config.toml
input = "log_mel"
kernel_size = 3
label_smoothing = 0.1
max_steps = 2800
Rows from block 2 of a small sound classifier, named by matrix and row number. Rows with one number belong to one channel. Each number is 200 + 40 x the weight over its row's rms, rounded and kept within 0 to 999. All counts start at 0.
After each channel's rows are labels from the 100 clips, of 14976, where the channel reaches its highest value: "responds to" is what is common among them; "band" is the frequency band that holds the peak. Only what is clearly more common there than usual is listed. The data: single notes of musical instruments (NSynth).
# convs1: first pointwise conv (model.blocks.2.convs.1.weight, 128x128x1x1), inputs 64-95
# convs3: second pointwise conv (model.blocks.2.convs.3.weight, 128x128x1x1, transposed), outputs 64-95

convs1.73,303,155,256,183,117,171,209,215,174,158,224,158,251,176,235,124,259,183,202,243,163,224,182,147,220,223,195,153,230,158,177,197
convs3.73,239,275,186,169,168,248,195,233,196,166,210,164,187,261,239,213,155,232,204,126,219,212,131,201,147,191,157,184,142,156,202,77
responds to: synthetic; octave 7
band: 2000 to 4000 Hz

convs1.92,143,214,190,205,113,244,223,217,264,95,231,170,179,255,153,190,303,280,219,231,223,164,182,267,191,196,229,203,241,163,221,166
convs3.92,191,200,166,214,223,159,258,179,267,205,323,173,174,195,118,233,213,96,209,203,199,219,227,150,215,246,218,277,231,169,195,133
responds to: octave 5
band: 4000 to 8000 Hz

convs1.113,205,249,241,142,172,192,161,125,181,210,129,236,145,133,243,179,214,196,259,167,190,215,149,203,204,162,233,160,209,217,282,237
convs3.113,243,267,234,237,202,185,204,198,125,223,224,253,156,223,144,179,176,271,192,241,132,200,238,188,143,279,203,188,186,215,119,303
responds to: octave 6; octave 7; mallet
band: 4000 to 8000 Hz

convs1.97,169,215,205,204,222,140,166,229,197,159,270,188,209,162,175,197,217,147,156,280,180,181,148,239,245,174,142,237,179,225,164,178
convs3.97,126,182,239,124,206,250,216,149,177,299,142,193,192,225,207,229,234,211,256,192,235,195,141,157,188,218,198,153,184,181,222,149
responds to: pitch class F; octave 7; mallet; note: F7
band: 2000 to 4000 Hz

convs1.41,149,208,169,185,142,147,232,255,208,175,157,167,168,183,163,135,213,163,282,191,222,181,164,222,163,154,209,237,168,230,171,267
convs3.41,253,202,228,261,226,194,254,153,241,158,180,172,228,184,232,175,231,182,167,202,213,134,174,208,226,214,236,134,237,173,240,179
responds to: synthetic; guitar; octave 6
band: 0 to 250 Hz

convs1.28,247,236,179,123,204,240,226,186,253,187,240,214,164,185,186,199,265,272,251,194,165,211,167,156,183,191,254,209,209,177,180,187
convs3.28,150,258,183,184,195,271,199,270,201,227,234,239,281,172,231,197,111,197,163,180,195,281,180,210,167,183,276,180,270,214,190,221
responds to: octave 7; pitch class B
band: 2000 to 4000 Hz

convs1.54,185,234,253,270,205,167,162,120,205,196,243,109,208,198,242,189,248,173,194,144,221,188,233,197,254,219,145,250,217,223,191,159
convs3.54,188,203,240,235,237,184,201,167,191,206,249,180,192,176,198,171,122,138,196,277,149,246,218,200,186,170,198,150,242,174,187,229
responds to: octave 7; mallet
band: 4000 to 8000 Hz

convs1.65,160,204,173,218,188,186,199,230,216,255,196,204,103,177,223,131,186,174,145,201,233,166,185,188,201,278,213,214,196,158,141,239
convs3.65,181,150,152,178,220,235,214,203,243,167,204,194,182,191,211,231,280,264,203,297,194,158,222,258,143,187,191,274,157,228,163,148
responds to: octave 4; guitar
band: 0 to 250 Hz

convs1.59,232,212,219,149,203,208,154,216,236,214,150,233,220,225,208,202,108,152,156,175,129,241,183,178,228,191,167,136,178,242,174,208
convs3.59,195,228,270,266,215,245,216,172,211,208,215,205,196,294,225,241,238,179,218,224,174,279,217,180,153,189,150,178,163,245,197,203
responds to: bass; octave 2; octave 1; organ
band: 0 to 250 Hz

convs1.13,192,215,225,174,160,235,249,184,184,231,183,249,191,177,205,294,206,200,201,236,236,149,183,163,92,81,208,222,224,187,164,185
convs3.13,148,299,214,191,205,188,212,277,174,193,178,191,216,139,206,198,160,209,211,174,202,257,210,138,252,222,210,200,205,207,206,217
responds to: octave 7
band: 2000 to 4000 Hz

convs1.25,229,214,212,153,103,264,181,183,278,138,189,144,261,260,249,227,221,224,222,214,189,147,196,179,230,171,225,220,195,234,269,165
convs3.25,276,222,207,140,143,262,207,136,163,167,252,259,237,233,163,309,148,212,198,166,176,234,188,163,170,256,217,226,158,129,141,123
responds to: octave 7; octave 6; pitch class D
band: 2000 to 4000 Hz

convs1.119,165,233,150,169,167,152,237,180,157,166,204,205,175,175,172,239,188,126,137,340,181,186,278,211,219,173,126,239,194,227,138,209
convs3.119,155,250,143,233,195,161,210,211,130,261,190,239,219,265,154,132,303,251,192,215,239,161,153,248,235,212,153,214,186,223,241,198
responds to: keyboard; pitch class E; note: E5
band: 0 to 250 Hz; 500 to 1000 Hz

convs1.11,195,168,198,212,191,246,256,210,149,271,159,206,164,180,172,193,231,234,146,191,156,259,179,179,161,140,157,236,155,241,200,246
convs3.11,144,201,196,248,276,228,195,186,165,155,214,166,177,190,188,179,124,184,232,256,196,169,125,195,141,212,243,163,206,205,266,270
responds to: octave 3; mallet
band: 0 to 250 Hz

convs1.64,154,277,236,169,205,153,252,194,182,247,211,172,165,196,189,205,142,170,166,214,256,175,247,216,243,227,195,141,190,160,166,209
convs3.64,263,183,124,121,173,186,255,228,211,140,255,246,243,234,180,182,217,247,203,194,276,248,174,199,222,186,245,233,145,167,173,231
responds to: bass; octave 7
band: 0 to 250 Hz

convs1.70,224,271,241,135,175,173,168,188,172,138,244,224,82,194,213,295,225,199,193,144,246,231,206,266,200,137,168,121,171,214,233,199
convs3.70,115,183,172,237,139,208,151,265,170,203,180,222,277,215,240,175,268,179,181,205,238,206,212,169,295,238,267,264,185,214,183,227
responds to: octave 6; octave 7
band: 4000 to 8000 Hz

convs1.5,174,192,176,293,166,198,256,213,252,214,205,174,131,304,208,184,166,220,192,183,250,155,215,210,176,188,139,202,92,187,170,158
convs3.5,229,238,252,254,245,169,216,231,179,203,216,170,214,268,238,240,165,175,280,213,260,223,172,235,181,193,198,149,299,126,195,319
responds to: synthetic; bass; octave 5
band: 0 to 250 Hz

convs1.29,228,282,187,207,231,250,174,187,186,202,141,169,164,203,185,245,181,147,127,187,175,213,181,244,195,164,249,186,175,212,204,182
convs3.29,142,145,232,226,209,259,200,207,195,189,175,227,198,226,235,226,183,235,216,190,183,131,235,255,206,216,195,170,192,265,235,170
responds to: octave 5
band: 4000 to 8000 Hz

convs1.7,226,217,222,189,218,185,149,103,271,161,219,263,229,162,179,245,191,221,187,232,213,184,112,223,217,214,242,275,176,218,195,163
convs3.7,171,223,156,139,145,184,212,241,147,172,159,220,167,146,168,258,123,230,276,166,114,202,150,169,190,204,230,165,249,147,205,204
responds to: octave 1; electronic; organ
band: 0 to 250 Hz

convs1.35,177,202,203,185,171,147,190,213,77,209,167,203,236,184,246,254,268,223,134,145,147,187,189,214,192,219,170,187,175,236,326,184
convs3.35,220,228,190,177,205,131,165,316,179,245,159,178,246,221,238,235,133,291,205,278,230,225,144,168,207,183,206,238,235,187,191,256
responds to: octave 7; octave 6
band: 4000 to 8000 Hz

convs1.123,227,169,176,184,218,231,225,210,209,262,218,231,203,170,210,248,109,179,128,186,214,222,217,163,205,161,202,295,189,226,111,222
convs3.123,213,183,287,231,204,178,218,237,210,170,234,258,132,172,154,243,219,149,49,195,225,201,226,166,195,191,251,221,254,197,254,212
responds to: keyboard; octave 2; mallet
band: 0 to 250 Hz

convs1.83,217,181,168,194,269,213,204,239,172,203,329,203,182,188,227,220,143,164,223,117,221,217,182,215,189,205,218,198,155,174,188,177
convs3.83,182,236,255,208,167,196,138,197,242,173,204,234,190,245,211,222,206,145,163,308,207,195,273,159,194,193,258,257,192,253,157,259
responds to: octave 3; pitch class D#; note: D#3
band: 0 to 250 Hz

convs1.118,162,172,222,133,259,171,241,133,166,204,260,221,169,215,208,245,239,161,204,259,197,227,220,219,239,153,105,185,243,144,230,205
convs3.118,152,164,138,298,200,147,247,224,230,181,137,146,120,223,246,149,189,122,184,228,215,187,259,267,171,222,148,229,184,155,193,215
responds to: octave 7; pitch class A; pitch class A#
band: 4000 to 8000 Hz

convs1.12,180,217,214,235,232,166,275,252,246,202,192,223,175,198,172,123,179,193,254,159,269,177,150,209,192,247,200,236,156,270,153,180
convs3.12,244,246,207,152,206,170,176,234,219,169,155,218,152,105,146,186,241,242,199,218,211,149,205,191,215,203,186,162,184,208,183,243
responds to: synthetic; guitar
band: 0 to 250 Hz

convs1.107,206,88,182,239,291,189,173,195,219,191,186,169,179,158,242,207,167,215,269,250,194,233,167,174,232,210,169,224,190,133,191,187
convs3.107,112,206,141,159,213,183,222,272,129,196,205,191,212,164,197,191,168,192,201,228,204,260,206,229,201,210,181,215,135,102,154,197
responds to: organ; pitch class D#; note: D#3
band: 0 to 250 Hz

convs1.115,218,248,242,195,215,152,231,171,120,192,198,173,206,177,221,191,194,163,255,120,212,184,170,179,256,175,176,200,151,153,193,149
convs3.115,255,172,201,236,172,167,193,114,215,179,139,187,206,250,204,190,258,212,214,135,205,205,207,207,161,259,175,244,237,178,223,222
responds to: pitch class C; octave 8; note: C8; octave 7
band: 2000 to 4000 Hz

convs1.0,203,206,201,174,189,267,288,264,243,205,155,229,276,252,213,193,200,162,81,166,182,214,222,246,171,180,258,159,129,159,155,203
convs3.0,254,212,279,168,177,231,187,154,131,229,197,153,178,244,283,240,197,249,252,183,176,266,287,239,227,180,160,172,127,123,142,189
responds to: bass; synthetic; octave 6
band: 0 to 250 Hz

convs1.124,176,177,188,171,142,277,184,230,176,217,161,234,210,183,218,212,164,154,169,219,167,272,281,228,212,206,176,216,165,259,220,174
convs3.124,170,193,212,244,223,191,186,177,209,282,179,234,230,242,170,225,117,164,226,154,135,214,199,199,154,270,200,168,142,170,237,205
responds to: bass; octave 1
band: 0 to 250 Hz

convs1.40,208,221,128,232,161,218,233,174,161,156,178,167,221,211,231,195,215,203,138,227,231,214,259,209,201,247,133,93,131,229,138,180
convs3.40,170,129,184,251,157,147,174,222,240,162,115,204,213,256,229,285,177,194,200,192,204,249,220,191,163,290,202,240,189,206,222,212
responds to: guitar; octave 7
band: 4000 to 8000 Hz

convs1.34,278,234,173,206,273,210,140,188,300,163,259,189,147,235,168,274,191,186,222,157,190,218,166,266,180,152,160,278,203,242,208,180
convs3.34,261,129,146,212,213,183,144,232,254,182,215,191,326,231,195,194,155,197,198,186,171,233,261,264,234,167,193,187,214,219,248,256
responds to: octave 5
band: 4000 to 8000 Hz

convs1.61,200,148,159,161,194,266,185,230,184,212,241,208,173,250,213,224,245,180,207,215,178,244,182,211,207,188,246,250,158,181,248,209
convs3.61,166,217,210,159,184,204,205,259,241,175,202,179,195,135,203,222,231,155,225,150,174,188,275,175,188,211,241,206,243,141,287,240
responds to: octave 7; keyboard; mallet
band: 2000 to 4000 Hz

convs1.81,189,156,238,209,145,134,245,173,161,228,224,228,154,156,251,242,255,253,246,214,144,209,139,219,221,279,177,244,198,234,287,187
convs3.81,220,166,165,210,229,249,169,162,200,241,265,223,251,229,198,167,274,190,194,252,230,158,211,168,266,256,215,199,219,214,249,219
responds to: octave 3
band: 0 to 250 Hz

convs1.21,204,170,225,168,249,145,242,162,206,212,209,165,232,184,279,209,187,293,186,216,151,162,116,193,189,182,191,253,174,230,202,182
convs3.21,208,203,156,183,152,254,186,128,250,273,202,132,275,223,190,257,224,157,225,239,220,213,289,263,185,178,238,226,221,228,178,207
responds to: keyboard; octave 6
band: 1000 to 2000 Hz

convs1.8,149,145,218,220,236,222,161,260,259,230,195,227,267,198,226,201,233,231,232,204,188,238,207,260,220,135,194,230,220,181,161,176
convs3.8,172,142,286,101,190,222,218,182,245,262,196,250,220,193,244,177,193,125,171,166,133,236,219,194,140,152,179,184,178,168,249,158
responds to: octave 6; pitch class C#; note: C#6; pitch class: A#
band: 1000 to 2000 Hz