python train.py --model="sound classifier" --dataset="single notes of musical instruments (NSynth)" --train_examples=184686 --gain_aug_db=10 --noise_aug=0.002 --time_shift_ms=100 --n_mels=64 --hop_length=160 --input="log_mel" --spec_augment=true --win_length=512 --targets=["instrument family", "source", "note"] --num_classes=[11, 3, 94] --arch="xception" --norm="batchnorm" --activation="silu" --depths=[3, 3, 3] --kernel_size=3 --stem="single" --widths=[128, 256, 512] --mixing="mixup" --label_smoothing=0.1 --loss="cross_entropy" --init="lecun_normal" --residual_init="zero_last" --optimizer="soap" --beta2=0.99 --lr=0.0034 --beta1=0.9 --shampoo_beta=0.99 --eps=1e-08 --precondition_frequency=20 --max_precond_dim=1536 --merge_dims=true --one_sided=false --adamw_lr_other_params=0.00072 --steps=2800 --batch_size=64 --epochs=1.0 --lr_schedule="cosine" --final_lr_fraction=0 --warmup_steps=50 --weight_decay=0.5 --adamw_weight_decay_other_params=0.01
Rows from block 5 of a small sound classifier, named by matrix and row number. Rows with one number belong to one channel. Each number is 128 + 24 x the weight over its row's rms, rounded and kept within 0 to 255. All counts start at 0. Numbers have three digits each.
After each channel's rows are labels from the 100 clips, of 14976, where the channel reaches its highest value: "top examples" is what is common among them. Only what is clearly more common there than usual is listed. The data: single notes of musical instruments (NSynth). In brackets: how many of the 100.
# convs1: first pointwise conv (model.blocks.5.convs.1.weight, 256x256x1x1), inputs 0-127
# convs3: second pointwise conv (model.blocks.5.convs.3.weight, 256x256x1x1, transposed), outputs 0-127

convs1.5:120105114126118116121169121129134148139096116141119104166128156127127124152095113137191144144120149086129144109118154137121134146145101132134165105112124133140098161128152116105085080102108099116111147153137115133142106167117132143143155128155130104108135115163133112124145146116102117110131085110148163138109165097112148158148111134118138163183141163117133074124117131126137122145120
convs3.5:109136123154143076145147159098141096140089146108125087161111089128086098150127105127094115144123104123148101120132132131152103128118086099100135144136113163154119145110149101120116120139108141146166087121117133111142146119132099133101159145134119128159120139145125125137064166140096128080143169101090103142128125163154120157087090156138121128167134124112127133114104160094086140075133
top examples: octave 5 (39); octave 4 (39)

convs1.56:138157136166148125182102107113151136105138138121128101144128121118145093127118139177146146128146135124130139144153139124184168129082100116122102118148148179159155117115103115212120131094121107116132101150132146147094114198107117097137109109121151132132161135132112124119152160109090104121106127150139134154117226165116115120089128112134137131121107102131085131137109149107124177128124
convs3.56:130133154204133166085146104104160159146096083098138062169141106139134125116119108143118114132144107132088153150110112152124111107153070110193120144137113176086136182093126170142112095170164148126136141085148116130130144125156095149147161130155129094109157128147149148132153101093156145140132082136146086122132148140107154124146142136148098106133120141133139149123143153137143108126118
top examples: octave 5 (67); keyboard (39)

convs1.8:113095107127097037101132127137145096088156086154126097143135152130147131136103113127128079125130147117105099100158117122224105140151132093115117125106147113134115179110132146136084092133119148144127123110092131122129139126159145134104130143167122180064136123130092155124124127126121149142154139120167177129093114153128117124131122125104118127115135098128141117109111112141238125109157
convs3.8:113107142122132119104133124158125124157094075115147091127131126109086130165160154105090152104165147111102139131139118137142143136122130104132148092160126140100092120108164120126063114112101161174141088124151093152122114141134122155145121086126105135128116106144132147166147146134107099141147078134092086099147126125116096130134117108140182150143114107100093120124118161084129110127088
top examples: mallet (42)

convs1.249:111119112106117105125106113162132136143140147127135158161123088136147124108119141134130134137140137132119095115079131152109113078119108139153146137130178167103125119152079129132198124135147144108137139141127109116137122067103148095077133149143109062143095145113113144127118121178181130104157108184156064160159105130130132129113099077112134141171100124146091117096153133138172087124136
convs3.249:116134137143128128136120099124139166149145138128134139138140128118158117141137116125123113126118112136147131119113128139134153175132149106135159106145140138062139124113108059128157116114106131116136117138147121097130120135145098120088135120142068138160121084124147141115160158113102122117154171083134119108109129150130095122110152130139141125142140141130146136149140133145146116167055
top examples: bass (70); synthetic (68)

convs1.207:136098102138111114143130039145141116148154089159128134105091079152145092124129122103117135097122109138103141146123097158113138089119150148116134147135121164134155110140181159118137113119147132114117144174134152164106152107121084135115162160153127094157134083128123151176118114144100120099148116153132134140153082123140159115148138108057146120132138116118148081072120105145134088095149
convs3.207:123107156158134113108107109156114112144108151112176149130123096132121110113114151146112117149138113139084121104097106147097127136110107145170095101140134124151114123125160134131121113102114106088117117139118087153115145120143134126130155116156147146148106136113146121141096138134119056095093123120138127101145167154097130072119149119137130091147164107134131154127121115172091119121149
top examples: bass (45)

convs1.89:160134117128205099094112135146117110108124131139122106168141134111133154126096144082154153115171143156116134118167107142045161140122127113121120165106140123127146139114233119131113119081125130135135105130166101139114131127143107103125126079145122121149145116131101118104120118135167142170153115118128145108103161107120098118142120117123153119137123082128114140155130153105167129107127
convs3.89:134114128123121092103060130086107125105132090117159148113143135110142123109137163112128163149118145135131109122116129165109130157112128134118137135109122109081120093126184085094160125124119117144147117121126108073156107120166110167133128084110150132151108121165108163126078097179136114100087067143097136079120127127147133122173109133120152105130133149103128078107124133117153164120125
top examples: octave 5 (52)

convs1.34:163086139122167115137130108155125120172136136133135118168160118157173106133112153085157073138149119116186087130129176125104119107127144119112148131162121161134079137137126120132105136103145148123120108063117114108126140119119139126141095134113121147097125096103097143131073203171088122125133110160142100112133109127110116115107127135109125085137146122159103132124183146133128112134128
convs3.34:130149097132137142159115132151168159076128182121086169126142137139110105142124146146142134113126099144118078139133131152106139126115106146069150129139102113111115121110107124163100143153113095130123118116145104086093110160124117144106122128205113119092131186122126103137167165159181150130148124143141141120121091160148139109075134116106148166102115088108199147122111129064116128119132
top examples: bass (60); octave 1 (56); pitch class E (26)

convs1.47:137127156121147112142093142144122149124133170140115131137130127098105139158102127083126075134116144098151134113119109166112112130105122112142089090141139156148174151154077212092104120119177123094113139114124131138103131129117122171096140156124154123108138111154140121103143078112147125120123116124135130084121108112093121144148132108123104133099095169134113075134125131157174172126084
convs3.47:131125138165154131070102123081127133138169145158151118136114166165101101170113122141108158141107103138115100113179168191127129144136116142125142110135091069129130136133156110101130125156141147142116122133113138117134127143143147133152039136117128143142160094127154124099158154108090084142134198125142165097134124124143168089137131128095132102166111124149114132151129139136154142169143
top examples: synthetic (69); bass (54); octave 5 (38)

convs1.236:111117129121120122177131118105148144105069100143153132141152108130141108123154215127111056135087108079110121117129151188133115102117128135106122134116166151115096107127154186124164118118083150117114155117141113120151140161105124116133131144133142119104085133081152120100112117111097167145124144126144135133119171103138159145055076156096125172119105083093113122088124106127165188168114
convs3.236:112116104143069128126063116156141154111142123146111100091094124145095123111198137174135175141144123166143110062156159156108122123146135120122081132129136101134140089110137118089123168107132117155144127160118096107091135089114095121147136095138132123138136122125124109131133139170154089130145165143098098097131145113077099128089137143148098132115112159134120149114126110135140182133143
top examples: synthetic (67); bass (65); octave 5 (35); octave 7 (33)

convs1.68:142115103121115146143133132139164117136114118150131150119142121104154129130151151115160120088155131123167126171115134118110131069123146095103130140137130136070130129140141083143103115100155103141131119128151174137118095116087100136122115150139122120140093124111157120054133101116138115138105085155089074161123120119165163106167107126117149164137123144121131132123125154141112108111129
convs3.68:138056146117115104144112150154130147121099084104098120134148141180122116087178156142132106150112128139165152189123138124137140148134140144113125128122201121132107144189110114135135120119137101113145151157123120191129153139139137190139099100114128157112141091156119154173120138137179110116081118129110117116131134163120150119082099103122135141146122109114146169138119143107118155154101
top examples: octave 5 (35); octave 7 (27)

convs1.252:115163126136109094144159138110130148097121099136139123094132189180167128110136137103094183143161116149079152093156100096200166113138104115165172118126137120143141131129149137130129137091119148145178128089136125146125116152076118119119137135091138107149111147127132112123175096157126134137090113142148149076140124114113129137161142146122137129081115150115133155140127146147122142167128
convs3.252:090122124138134111161139141140108069157139098129144086101131152138169143126126169158119114051147135099134143138120185119113122132131084119100174159120120129117162144131124139120147128119100078135125095146130126146166096146102118117196129121121121129129094147135162144121118152158123118155107126125155076127155152139127117131116112136157111120159137145112066101125164103114145119154150
top examples: octave 2 (46); octave 3 (36)

convs1.218:134123111135108138104099138157162121121155131141166087123079163111102139123124120108124160143157098133114138116082142154124144126161193125123162117132176116109113097105131102118129120130070100161093154126121183133129127116115112190166154120116090133126084125148134135154167152136196087138117130139151109101123125142109126137114118135134139119099139151119140157070153114137096150103134
convs3.218:114117157134154146133155149143085129078146107121119100143143102135156132146154080113122126144164140100095149166142083092140113091131133113119100157105077146140151141079092110099108095129082068138080131158140165115073139135137103129141095127101158133154145122148134142108116117141158112131093163100115158184135126164080133106143150131108147128085125111142145080116133149136107147108117
top examples: pitch class G# (41); note: G#4 (30)

convs1.187:143068126142108141146120111092143122132117119128109111103126156109147091153091136114137086142162100137098139107118099127157132099106140136142123083122096102155183146140140142111114108134151125113120147099119126084133117137138167159125147177150108121119110135134082107168137055127139158132197111085146105074129160142162101098113136110109106123122125165111128099100137154113109138100141
convs3.187:138130113110192112134136103085132150116147107153116163054095119118158174112120121168148136131115069129154137134095139152093134151147105115117135136108165150089148133144098102125138157123121112096099160170129138138144139165130138149144105101159113144078148161109081141084178094166086106153136146094118128105121092145120072095089116116108137117140138115153139138111084152102105142129111
top examples: octave 5 (38)

convs1.162:144121178159102136126150116127156101138123129110105130135103087114165114110131142102111123146075115136139103151118158111128064056126126103120112129133103105098119138129137119152160119114159172100140104152107165152173136128120152114151131153132104083127120143110118138119149126106124123087154117136106113128171097128104155168113120120128143134139137150139136127147102161127149133140156
convs3.162:129165141146107138110132140147109102139138126125187122108125123108143129061166101081147121154170134110139155154138139144116143122113109161128151148111097139126105105106055132124114112098095094140126146124125098166120169126139127118141101110123079124154110144097114132136119113134095150150126099125121129123129116143129153086108097158050127105127136094153115102139098139088182107107137
top examples: bass (47)

convs1.238:113096130105096091117166132108149153101109115128117155092112166107118111168111121108093111111122129137154119159141114109170154127169094134135160116101123161151124145153052130141128104111125100097123124122106125117155129126137107152168137111118124141118099153118120157135108146139100137117130122116145107095111114144128131117128118147115133113126147194132125106109092147114233134126110
convs3.238:141093138127133164134084168113154125086160182135152152140128112135114128083120109121176122096124104078140094139101103103114103136118082152129112137109131124120158191108111145144151122124118127133142122100136127146143133109176175093138115134117132123118130118104143132164131118052119109143156143116147143108124140130140109145135140129121122160101154122149134096144098119132126120069128
top examples: synthetic (70); bass (53); octave 5 (38)

convs1.168:082130117154138047123166166120115144146121092147127164103080119150110123131122168125144103121120096169119125143154133142185121120132155134182103127117146147125130119177120095135143116096129139114090147141099161169119105142124141143149152065148126129154098169126120140094131086150141128108157123122138153100117110124157120102132132111078166121117115117178136067132129131084140138124153
convs3.168:114099129147158216111142114129170158148133131142157140117160153138134138178155126164068093125159113097154160138131130141118119138091130131167151116119117132127129150117152155112156137171119146127120109172098143204130120174150126120140094071147094135113102150082149102165142123108119111135140122109146101132135115125103143163151169093144143119174123118134120115176116116133130153121129
top examples: octave 2 (34); octave 1 (33); pitch class A# (28)

convs1.170:104119149138105140127142083154169116151139154150150110089119136170071112115137137120160106156109109114118089102116116142134129110100155121150145162122107118101090140084151082139111145145126148159112065091122106112133127144144079089160142174126126116107149107133112118168098110137127165187175127179177131134113118157116124095105107119129132167115148118142121118099104096057103110146125
convs3.170:150119112159136100137146137148140160161086154100116087156152132121126138111155147164155162140139129139093141144156161150147158185149173144187138116127129136155135115109119106110129079109114138099132115112168121128136135127089156176066137125142122135153156079090043135165141154128131113091122128119160109092079112135120104135116161139123107173105112168139106132165100157092118143115115
top examples: octave 2 (63); pitch class G (48); bass (48); note: G2 (43)

convs1.91:099102192158136146164113125133153127124158145124130112125136091125079144136097183098146097159125139146126135129140076101115116120089144136108102143141138166122144131093165114167115099125079129119119109152116135130143124137063115094160130123130146122116128107115150104114175118129136137110156115122139105130137138159119126147125090164143161111130160081132137155088107144116053169158137
convs3.91:085079101137139111147135134063081108121120161148115097180136179141109121144115106132121103135113158135100095140144108153127119143154099108138145142104164106097136097121133095144101147143179109119153097095112156115118116106120111104120115120117167137115107119151152123121116136150105156112139118100134155105131132139179140122127093156111154085131121158113136130108123088144115159117171
top examples: synthetic (65); bass (61)

convs1.203:158130174134094130108149129140122157139165122133088121112157095116131096120139154136131152138159139124111125120146102131071144157116088175109127136143137159104080118158101168107125140136152148152122107112169095171124147122115116125102115114114158134148130119171113126109115090124132140131103126126142137090131108144146107116099122136105110116168153129078153105137124133140088098192114
convs3.203:113122112143120140152091140165149140121105138128110123124175134120128150140118105152146069173126148123108128080183093109130161095145073121140137131121119107125134111155133118120109115112125154080152138139131183142144121113107116146145134164135116129102108127087087135176128132128179125077099105145139143146116097175091107125149109127130117130115124150127138154147107167075114143158111
top examples: octave 5 (45); pitch class C# (35); note: C#5 (30)

convs1.85:100088148120113137144149087239134139145135094094120145161106125128138125119080133056067092165128116089114123138112138113141107111133148128126128123100113122143152114146103115119044117104139146094171114104131169146121148118120133097119135090157152153148165126158150135128133064132179126101100121120146135132135123101134135140144194115103100104116080137134127105137140131165124143140100
convs3.85:160131129130093121167104118086143109139109126160144167127138141123110115123153129130133123088120139142132130102095143135124146107143176122114125134128093142122086120121099145158075123117131131193122139137089136102147133145131138087105112100191114137144142141122189126132093098123137173143155110140091114165131110126180166111112137070081121130137142102128122151141111139117159161108112
top examples: mallet (43)